From a checkpoint of a small segmentation model: norm batchnorm, 40000 steps.
Rows from block 5 of a small segmentation model, named by matrix and row number. Each number is 50 + 10 x the weight over its row's rms, rounded and kept within 0 to 99. All counts start at 0. After the name is the row's rms in percent of the matrix's.
After each channel's rows are labels from the 100 images, of 14976, where the channel reaches its highest value: "lies over" is the class under the peak. Only what is clearly more common there than usual is listed. The data: aerial photos of the United States (SatlasPretrain).
# conv: 3x3 conv (model.decb.0.0.conv.weight, 96x192x3x3, each kernel summed), inputs 96-191

conv.29 114:57 48 55 60 52 43 69 41 43 62 37 53 51 46 70 62 42 16 60 58 65 75 42 43 30 51 54 47 70 39 56 64 59 48 54 59 49 44 45 84 30 43 30 81 64 45 43 48 32 47 48 62 55 68 40 56 39 55 75 41 45 43 57 30 52 69 70 65 41 45 64 56 55 51 58 58 72 74 58 44 66 78 59 51 61 49 76 55 47 51 44 42 54 73 63 38
lies over: building

conv.55 109:61 55 55 46 44 49 46 50 46 34 48 55 41 56 54 54 48 67 37 47 47 41 44 72 68 63 56 48 58 63 48 55 40 50 47 57 56 61 40 35 51 59 43 45 49 29 51 51 61 61 49 53 58 55 63 81 04 26 40 91 44 38 62 52 79 62 47 46 48 39 61 40 67 60 81 33 61 62 40 56 37 38 46 23 63 58 49 63 63 47 55 36 40 74 45 51
lies over: park

conv.72 089:47 51 43 46 51 62 50 39 51 48 63 55 62 55 67 35 52 66 40 79 58 32 45 61 48 59 50 29 43 52 59 40 58 36 47 40 64 42 61 37 47 62 49 60 49 35 25 54 65 70 52 62 64 38 66 41 22 51 54 77 37 67 28 49 57 47 60 68 61 27 50 39 59 62 59 51 61 76 50 56 50 42 32 50 43 63 44 45 53 34 43 53 39 33 49 64
lies over: park

conv.53 091:45 47 61 46 51 58 39 54 41 90 55 70 56 54 53 50 37 47 48 71 55 65 51 38 36 36 44 51 51 42 42 64 45 55 41 77 54 40 53 30 64 45 61 53 77 51 53 60 50 51 61 59 69 58 56 45 45 63 77 44 55 52 43 54 49 54 54 69 52 71 64 53 50 42 30 54 46 25 44 44 68 67 64 36 50 53 54 57 55 49 48 60 62 47 44 41
lies over: crop field

conv.91 113:50 56 47 34 46 49 38 50 47 54 38 55 33 58 65 23 68 52 46 69 35 79 50 42 51 52 68 46 84 57 46 43 64 46 65 31 48 55 54 73 46 70 58 36 43 45 59 62 37 37 33 35 33 46 60 58 68 55 60 32 52 65 44 45 47 48 36 43 57 51 59 21 36 60 54 48 50 66 49 70 55 66 62 29 54 43 37 58 27 39 40 45 48 23 63 53
lies over: building

conv.86 093:55 60 49 55 71 56 42 51 55 39 51 53 62 68 54 54 68 57 56 42 58 50 43 46 72 42 48 27 56 78 45 40 40 53 42 56 57 38 55 58 49 48 35 57 57 62 41 42 38 43 50 55 36 48 44 34 37 42 44 48 38 50 57 46 70 39 31 47 50 61 36 50 53 34 52 45 33 66 60 28 46 22 53 34 57 58 67 32 39 72 65 49 36 71 45 61
lies over: building

conv.58 093:64 65 76 60 59 37 37 50 64 50 28 51 60 47 46 45 60 45 61 63 15 46 41 54 53 35 65 52 29 50 55 42 56 50 47 26 60 61 65 56 62 67 41 56 69 56 57 49 21 39 74 31 35 63 51 67 38 49 39 39 44 46 46 65 61 40 60 64 37 56 54 29 50 53 53 50 22 64 41 26 42 63 31 40 49 63 51 37 65 36 34 41 46 51 39 21
lies over: crop field

conv.93 111:55 41 49 39 42 80 59 61 58 57 41 59 37 44 72 46 32 32 48 47 78 43 41 61 77 52 50 39 33 53 24 18 68 80 46 41 34 41 57 80 37 54 58 59 57 35 61 79 54 46 53 60 71 56 48 53 44 53 47 56 35 44 54 48 45 55 53 25 49 35 56 62 70 47 42 48 55 71 55 53 51 68 56 37 58 47 51 54 43 67 51 39 41 46 52 32
lies over: building

conv.25 103:56 44 44 53 49 58 54 47 42 35 33 61 37 28 54 33 61 41 50 62 62 46 43 62 69 36 45 53 46 39 54 30 71 59 60 46 46 29 56 86 49 64 51 43 40 61 62 33 53 54 39 54 80 41 43 52 70 55 55 34 31 35 28 60 58 26 37 41 63 43 49 62 28 57 25 54 57 50 40 44 32 83 42 68 86 60 58 38 52 48 52 47 45 42 63 43
lies over: building

conv.13 135:51 62 54 51 47 46 42 37 52 29 75 31 42 49 50 56 39 51 43 48 43 37 52 53 94 35 47 45 42 50 57 61 38 54 43 60 56 50 50 29 51 62 52 54 56 80 61 78 35 37 47 60 59 39 65 78 40 31 56 48 60 72 58 60 42 38 19 53 62 51 49 20 49 55 46 56 50 27 41 42 53 78 47 30 81 44 43 31 63 63 41 56 73 38 45 52
lies over: building