Weights of a small segmentation model.
Model: 48-pixel images, norm batchnorm.
Training: soap at rate 0.0038, batches of 128.
Data: trained on aerial photos of the United States (SatlasPretrain), 101725 training examples, 50.3 epochs.
Rows from block 5, named by matrix and row number. Each number is 500 + 25 x the weight over its row's rms, rounded and kept within 0 to 999. All counts start at 0. Numbers have three digits each. After the name is the row's rms in percent of the matrix's.
# conv: 3x3 conv (model.decb.0.0.conv.weight, 96x192x3x3), inputs 27-35, a 3x3 kernel for each
conv.0 105:471479463485490518498469497522483483485493473468508485512505484521494501451502521492517525500488510493488503493510491492510511475507490510504519488514504493479516505463491484522482494466577489534470521476542493469482506491505481531496486494546
conv.1 084:494489507479492513518455511508497515515512469515488496521512496487506474479528467499490505514486499514481502497502520535513522473545496502493507509512500507518472528507508496469497529497493500464478509488488498501487525527520484502517521492521
conv.2 103:465522495486483518481485455485496511529536521490524484514521541514480496522492529489468486555494493495518498505461484483523498519495506529484509543489499504493500509518532487511487499500474492478499502495550523485499482468504485481481526487516
conv.3 108:502478488512508539531460486500524491483501514474470461500492501496461487452501486510504526467466506473517492512517468522519513511516475489540526502558501503490494458519503515523490486477485511509455489482486495519506537491481502511510504532530
conv.4 108:488518465509518498499513516482487521538517495521494495526523477489501490507528516500512503528495508490491502518523488478521471510484528483515501485502490516523476465491489538484506534549505505491498481521515522479512512495523549490509483501506
conv.5 099:528507507495487503515517530484497531501479537490491507508518518497492518512503475506507483465513504496515503503495468482473473491524474520477479507500514513541489524453526477511519485480473508479477491505506514495483491498511489519487499453477
conv.6 109:467527469482550509504515525508535490496509491495511498509501511446505473499499486489487466513504484514511484528484508486492509497498539460461486485488494509511500485514491476486479520493528520533468540525503506460513492474489484481508513511518
conv.7 096:497539494496475514538519507484510523472474508524510507501493490477500493485470509495505516486467479509492485512499496497499510492511508529496496522484514478491517506506489503517488513459494524497512464466482494493503509516525501505508492502463
conv.8 094:495522489481512491482549507512513523516485506471537499512508491483510485480496495507511509466461485487522454466492514527491490490510522513481515510505543507497493498527500461490485486510512500520495502495488474513489490502484503515519495458499
conv.9 103:498489494489535478514514485492508485504486500512507485510474504494501506512471495492486489526499517484478481497489499455512497482485493508501509465508516500493515508509487522489502476498463488491498507489510519527528518512496515488501516508502
conv.10 083:497512493483468474527541500494482501522491523496486532503504519503504495512488478478495514487518499502511532505506502487497494480509471487493500515501488479507515518516493510483516507468491504487509500507497496508488503519509509472496477487500
conv.11 103:510497515470483457520524512509491490524474500530512484501518494491496538480507493479484511535480503506508500502494489504485490522467486539464497449495488495508516524504524466493498497524504485509517497512502516505508510488515510577525543521489
conv.12 097:501519531492481468477493492488490509494488506502493521509521492517516485519516497467481514470502502480487500478514513505497493466508490533530517496498489504510515497515512474474495493522504508500513529495454511530537506524518499500497491486506
conv.13 107:527481489491501482502492488504488491510503493485495508493499497521496502509519489501513478511509486493482483480531505512512521505504523477495487505505498506531499499517505495482488479483504505476487518510499503520495495498508497497503491489495
conv.14 095:447500506482537467487497532500512486462481491486481499509500509469472490498471487475524494488496479474514488493470487493512481504512508510511503511507495499493510486482469528499517488526505487494507535511519505479503481493511510497505502527484
conv.15 088:529528530498478483520505528489504501500502502492483509485507517507523497498512513498525521513509471516532505493485516551528491512475511534506497479503495511500467514476459503507507523476477487527519541528485517486500497485497510519470504511495
conv.16 110:484484515504510517497517473501486500512492510480493511489504475494491483490496482513495514492518482501534499504497492515491539520505476483488492493523512491505476536488532479522513484484499491530487493470517452529480506480519510487483530504499
conv.17 085:493513497521493485508526512478484554507509505503513503499503521482500472466501503510480492507488491488516499488496505470521498507512522477505491517501520516507488534497512496522500522489511489488492527518522490528494500516483509508511515510472
conv.18 093:505516511488491483499513512509514469480487503509520491471516492498522487497509517496503504500537506495508522489499492508508507487488476466497496528512489511506525516493484516485506549534528516506524513494499508513520506483506479511467494489511
conv.19 097:462495496489498466487511480529472518494512509478533512484499526502488486453480514520522491475480511515478533532484468480502490511501491510498531482499499492518524518505489469506517485485481500493519501529504511505498519497482536498525518486497
conv.20 094:495477449507516530475475489491483494499509499491511502471502528492535495487494520514504506519540497525501500485513464497492501487501465507509489517479549522498483511501496492515467497451507496496475514486526521500490494524476468476508537530534
conv.21 085:474501488495508504516521514489493504473512542497495530474502504496472536502493513530520509524495512501486501509489494502504474509502499515486500521489523510490518500528521521496483501524501498482473502517503524493478492485489494502477490519492
conv.22 101:504488484502490501493507516471494487518488489522501496503506485535508514492496486498486509473492503505483513490482512495503504496496508476503499519485548499460487497488511522482513526496510505499505475501501520459498513490521473478505490539507
conv.23 104:504499498550531508479506479485496505522506495480483498483488484489486512510523504522502486513498488492477492478503489519503498486489481532516485495519498507464493493491492527496486467496511509494488509520497506477475497487507499515472504489520
conv.24 099:503535512526491501553478501507521537495469516512483498510523506541518516490527530483501477482497496455464488479528467521501481460506487466511503485529489514536524519500499467525518505497524486524497497474455506560496503514459493517496504496519
conv.25 112:492493497510487501511508482491482482502486502508498500512501515507499500538532503510514498518499517495493493492493497506501511494514504508500493474484491507501528502491492485489486500529517502504503507511501471502494508499518487470486488480504
conv.26 110:528484504536541517512510471512468480500535512471499480516506503494491487465497525508510481503511497521471485481477512494496507493527482507492524489517504496487523535470509502513482491499523516521483513494508499462460520513503479478490539502503
conv.27 106:513494509517541510525463474526487489518495493493500482480468501468481497522471520495469490501495532482493471536501515497514466504487543501552511509483515480509469467487491523469512502505493492486503475498501517474520474524466513502498505514509
conv.28 108:527507487484541479513488515515499517453496489509491527484514509493483513497486484501500513512467495529502510466506538490505507541512492481527514503493500487497502512495503473477485484503514502469497483499457497523503509513513478482478502524495
conv.29 109:516511516516492517490499494514523483512523502498517513499510496502508476502491504475509508493529503516520520515498481524510512507509518485510500510462502488526459504501494512480515494455488496458493491519480508516513490488520535520508500496491
conv.30 109:483498484506497516517544501517506493482511510502509496492497477489496486479514488491469491489527510481519475498496498503521526526482495446480502512499500497526516487488502492442520510510518495477495514511500483492505499470471503505479502510513
conv.31 094:488475515479510483497463499487521472488490494484482516465510499506498518490503490512479496511515534496511529507500487503536485489513491485505515490535515498531509511485508472502490483517504484500510509523509503509486494505500493511499521545501
conv.32 098:476508496457493512488506493481495509515506478473489530496457503457458477495516509521477490506496504526500517505494519515472467509481502524520517511505495489507495479477484467500493516485466483488496497488515497493521516490496515486497512470470
conv.33 103:508489507509501502490508506461480478519515507500499479517483515483489509511486495500481498496517503493499498509500487478482511510508510488506513512500477480491510502536485531492494494486498496499457470481509525478492480487499495494518508510524
conv.34 100:500508475478512497507483497505502538545507532499471508509507500491491529484519504541470469517507487507481483506523546519493517512510483496521508515472521492498503500496520512479508477514518502509494465511536493494472510475519493520513464472485
conv.35 104:525522475496533500486494471526503487496492522503465522525512510490527499488469512495505505490485513498486470501489525475508474468529494493469460504518482522496493490478520506505517502508502509516544491511502490479489532521513530504465478506489
conv.36 099:509503508477500516536535533515500486508497506483508523508518511498470500521507523537484500510503510540513507506481479497524503491523513506476515492512526461496529493497507470502490520527512521494522488481493535507517513519506447473465554498567
conv.37 101:504512478483511497503499496494490528506494524504507530500498502522516474468488492525480491526509517485502515514498494497515480505510493500489493489502493535513513506497488492506535501515501513487498508499538507480495503488479487493494500477508
conv.38 105:517474517509509517496520478489528522511520489520515472505507469522505516479499526492510495484461520506491502509522483498499503522523489511502477510481486476464547483485493530501521501530521508480491489474505500490489477483492498484516506502501
conv.39 094:503481504498491502526526491460497517505498490503509482509540501490512518528509500491498495540508517501503513493504506514497520503496505504512457504490517511489499521515509494466518502472537492496456490505521494486482492526492472491506492505519
conv.40 098:489519472507509527508541483480503516505530501512499526503517501506509507509488510481501504507494534548485503503492503488531512472498490493522520478519521509499490494498510501492523519509497486490491547534524556501508494495529497493512515489512
conv.41 104:490515496498485490512516518473487515498509535494511504518511526525516509487504533510485477507500501503515520502494513515479462502502525502491487498492515490492517505514496500494517517505513479509492513487485506477505509493474493507500512516482
conv.42 102:528496495527493499506490512487510507488498498506511484508518487504521505498496443509506508490483482490481516509493509505486515473542499523492509488488527503490492485494503494466508520523509520521522513497494496517502512451489482503502497510497
conv.43 106:526500477512504512513502511489499489502501483506515499510485495459523472479481490512497497496535513508518507482491480481472501513500504523497487526515505486514488483491501493481490514519497501500504512469491512475496512478488520482433527541497
conv.44 087:531491497500492492520484463503480466504488516512510497497488493487504501481508497508523514479518491521494512470508524499487517474464495498434490503497506481487461490493524472479513496506520501521447521521490502523531470495521475497477492495485
conv.45 101:488509519475467518524490490503507507480495519488501488470529520471494526483500467482496512491511506535506521490492477507487491496503514503491519473513494503540498505504489505521484515466501447513494526501514497530515497492527518486465480506510
conv.46 105:479497530496471480514507485492491521462544485516488502491526523509487480472482521501498483488497479476511489449535500478488495484497473489513510481508491498508541516502496469496481519506490506513505491488481518524511482522502493483478501504492
conv.47 108:471475481495502508491471512508527489487494517484517503516480510483512468465489476511498486490525515512508460518494522501467517472507510498441488521495511510477458481509515485515495491524515499515520493495499484520474509508453524465531485499485
conv.48 105:495526509493506460474480496522499514541495529508488487463507473468490502484477474482489522493530474491508490500488504492500534481498499473469518500503529509527497511530496519528500492486533528503500523508519457522486498524518470484479546499479
conv.49 115:488489514508504515496469502500486506527527500466498501481511474512484484502467508531489508511519551486510508501526496515518506468467497477492500480481457525485504495510490515475482472513487507522490481483506500532462504525501523490464508490493
conv.50 104:509499500525479474529522514517515501486514511486517500490467504500469488479513498534507478462533531523496487523507479492472486515523500517465511497488491507499519497475480480493490558508486504486468497484504496469511497492490485508477511475502
conv.51 088:483537473464516473514515477522513498516507532513516517522514451503457501505539507491481505500468508491460492506518491531474465507506443467490511470503531503488460529510510494483481524506509473488513517541503490475504511466509492490518517482529
conv.52 109:522496491528482463491484519517533532492453504498494527495511487497505514469458484517482506530473490498498490500481525478514496505527475467522503495511515471505516504520485485481502508496508504510501527473488518470503490490523520494492500470522
conv.53 096:502477476460512495512500502469485491499480533460516506477497472491503484480536474484489478499505524502491454490509512511492518484477480512503527483480465486491482490505529548523494515519512544493496530526505501481494541521512487500518467494492
conv.54 086:514517502510502500522465521486509492532507510456502500496488484474488493500497481500495486464536496502516500496497463521483478489484468482506508499512496474539513486504490482496471509517461467515495517488458510498484519508550513515487507505515
conv.55 104:511504507511503487487498498486513506482510516494494499497485524510497514494506505509519497517511479507500503504504476500524515533501519505498496490511498480500494508487508512495503491479497504511521503506521497537498488511488529516519498490482
conv.56 095:509474481502522473513542503512505508513508474505465525495467523489497494524461519513517495480497524531513516503492546493478489501508521452515452487485511444517477517504508516517529509512498507489475481505494511491534507474490529505487497491490
conv.57 104:499485512467528503490511492517506486505502528512475506506520482501483506515533483485513503516481542472488516507528488469495493469514468509507452513480507505478519506474519520455538525459500503512515520515513550536483504487525509494502478506490
conv.58 088:462522478531525519532533479468503483515508496492481507481494489493502507495507506511489496515531505496493508500509508528485500513477478471490498512482511487502499509514535499534520508511546520532500483507502519468516512503536511460476471496494
conv.59 106:510532529462507505526486515522477507490512487504537513506502465510519477469512521518531510526481509503506500531496500498497470479475477467507491481480549495463526517496491505500516537549512525487529494533522523486535526502502512501508507543485
conv.60 092:522508494501494494504492498483487510495512498508456490482491510514500486477485489471517507485486500497494457495484481534504499488456489524484510499538489492487518499496482510498504514490523468472473508526524502493499481517530498495484512511515
conv.61 097:484497480473502493487487515523521524496509500493537490525509484513489504471487516512505501512486503521519503488521464523456509516515501471499508511497501517489492485494511525490459481510446484495489477527462544540526490500506498516479469517481
conv.62 093:522504476564476486541466483478511504475485495521519530465511474475499500472521477488503477487518497508522483498525496498514518526536535487459492488455476497522515491483540467509530505516511478471506518483517512475483511524493483471457539483498
conv.63 107:473484502529486506509506517484532530490493476516492495515487476502543499497499513503494497514493529504512489504516500532531509459518492526466515472506487487477472475507490521487481519514504519485500515487479495499482469475488516516507472466521
conv.64 106:476495509531470501504493544504497552487499489493489484497502517501486495518511519493537520508501498482471488466503498502510506494498490494522494507533531487517485488472529500502535506499493535509513510528496499493477489489473466469519498546522
conv.65 085:504472472500489498511497503497494485505503509511494546500479496502534506490505472498501478512503496494524490490471494503511497519527477515492531471520470482499483514518528502492527524487489488500506514498510498514487499486511505513480493503491
conv.66 090:482507523496495483473519501511515512513496522490488522505471495485505488474512499496515505508518471507522491450503504495498487492506499511486467498509502476494477479510507462491494500501515499473522488497509511505505504525528494484497515477529
conv.67 087:522492506492488484514494528504537504532510498517520532521514497495494507476521501502508471525534515509491482505529545509506502471530484489487491485471519495501480520496508507471521473511484505513472503501480524525494511463493491506497531514477
conv.68 107:482468509528507542482477478507533538497545495495479516498479523477511434501532483492495500494483506488543501508555501505496516536495502501482525486497513516516497507449481503504531509485514515503502457471481485508461500513480493487467502523508
conv.69 096:527477484532491480503483461476503498501505497498525504498504507486484485518492475488523497508470509488476518538468483531479505501471505473497501483496499483482521510478491502510471490482502494502529478495495514513479499476500500483465477486500
conv.70 094:530472452498492513503475445494502477498494489519526493495538476540506502463471466494506482480503484498485478479491497499516540486526476491489491487498510499502466514516507480511512508517514480485528490485466504522486444472487477484510505490483
conv.71 104:507507452501480486523509493501509495511521499514482487506491493477491539524505489474476504514528490498506512477523496504504497488516535516500501479518541509500497513489465498465511507478526476550510510541545518483499507488499485503477505480486
conv.72 091:498528476489506505503527489496523506508495494500512508507512506489476480499511486493486522525519511479495479514478493496498452500486492477505488504482502465490512502453510506492507492523510498497508487500484512476504550507495513504503554507508
conv.73 107:491474491501486510496479473522497488494508502536471519506486490483502514498512468516494513516520494512528486485518499478494498506491524519501486517504473514502505474491489487514516523508517526517498513473529473515525504500507499498495478496517
conv.74 117:497505494486517534489475499503513465491513528516529499526528499517494483515497503503501507523494500480512510483488462503530517524490519513510471490536492505515493496519539488479501472484508522531508496500508492534521508517500495496497497499490
conv.75 100:454477492515464489487471485500461489510505463483524519470501488479499493451507496515509503562501485510503476485517515521502500522513502520506524534523516465496493504482496540485457503520492512516473492511489508481475484524534515488530503529505
conv.76 092:493517475499488498495511504505495516494494525482479520503470516527498487494445490494489508499524488518514533444491510498492512469485481494495487486492494522511495510497505509496526494508445504488495483510498508481514500486495490512501508509485
conv.77 106:474500516488519487476496467501519492510493499464505492508485487510495492486481463489476507526479507541467496482505505524532489508484498475496485495517495497466489508505505507503487507498502525518507507487499509501516507473468533502475517519544
conv.78 101:514487466490495501502513500538524506505506497497510474471492454481488493468488518497501500504532518523475501471524515479546514505492493484512551499483491504536525514480520486526504540498500512499488495473522500471511508501513506505502464475530
conv.79 106:524488492536471527497508522508502524507529510532476496498486501515489509485522492520485493480482493491513505469515496496491468492483490482499492471490482517496495516459519494512487513484521483539457497500479468508499471469480498529520493487475
conv.80 087:504495515467476480490502512489491473476503472522505499512497476474503512500521454494498482499496494507485511508532507516489540518489520492483487523505535512510487486510518508483506516481503496494513514512493487491505496502470491500505489481468
conv.81 109:486521530492508466494531494523501512489526473492483498496521480491482491478496512506499473522507500493494502489529502505507450488517470478476515501480495494506487501544516483487506506528489507494497503519484500518488513507501502471511492515485
conv.82 107:493482473518484511523488505495502530492488501478515513503503498508509484511505484498500501533502491492464502478487509480512501518520496503479494503487491515483504508502518508490477492485502506498506513517494499499509520504487525512491490489487
conv.83 112:473512494497479515462523470509515535479512472488497479463505510478521504510459508520505487518492505513519488500527492506506525486491503505488504498511533491488516500497510543482510506490532509507487484490503502508496471499525521519489503474485
conv.84 103:496508477509505455502493494512513493488487470516522493522491531502501491492503502504513504506506518524484535522491507484497504494514517474526477506483504519488514488521495519472491512482488499479520462513463527484501529520488495521498516491516
conv.85 096:464521466518519497481499497496501493463521483552506502508531498496508492500488477514496497516538486502469511505504474463511542532509498493500508503507510496500483459508507509470536486510499490482492510514523474498519519481508516489504520475467
conv.86 104:518519466478481467507469448500491510488488490509474495527489513488488484476522513513467512498562544515512507509477513481511531475538502478514552520493536536504500509468532494494476507454511476490473528461518489525513519502519500488503491504494
conv.87 089:501521511477508504506488489501522483486474481497512499488493471482500459509475500516498500492485489485491487477486485476505494513535532477494543517510544496495500512495508526501533529528517492539486496484494508499519478522525506515495463472485
conv.88 092:510492516521474493505500507467508513467488499502508509510509483508540493468495495488501484521495484502508507513516548508507478519507490506535521518503511518506500497476485534521491504488500512482501480491515472489486515519530494543499536529528
conv.89 095:514500497456463480468499499511471464496512515513539522512500475530499484476485497524497507497496467539480503503509491508493504459505504462502492474518465520499487515494481504482508519520481485507524461491487507508524525483477502480470491485477
conv.90 092:502513512489490521544512537538485512475520471497496477504473500489475487501486492506472497497514498494494464495512499499503495511483525489489492536477477520504507495500497510484518514516493512513501490510471491535514494521496464508508544492492
conv.91 112:473483504494521481499502513511516508530509494485488512483514486508501499487518485479513497547516507487511517482517488506527501523510512521515519530490493513548495525497506506514488503507461501473482517495523529484534495504494495525503464500503
conv.92 093:509516489463480491515510520474527511506479493485507492471505521480492480486482467524473518509486508495522514520509513496496555482489502492506474488488488495532508484513508508483479480496504520504467493489500488514467515496484501501487518499497
conv.93 103:542529525529487459522506500507454467528508517538489522506494486481493501521495485528508504476512531481515474487497472484471503469490490503469527485524526498541471476505488499472480519518496493514487487488504470488481509501493497507520527487536
conv.94 097:492544482527506505501470512491517537516500530486530517518511440501483498507466530535483486497501460498529483500497493527528543498529527499529526460538490483478496484507466513518523503522549482486503477489512498497507532491515474494514515476494
conv.95 091:492443487516503477477484469494487483517504494508498511472489498480471517515493507473495495519519506476507459523509518489500485494504511484493478484491470548504546514524517521510505507495505491489492496511466487470506519502524515479470498504492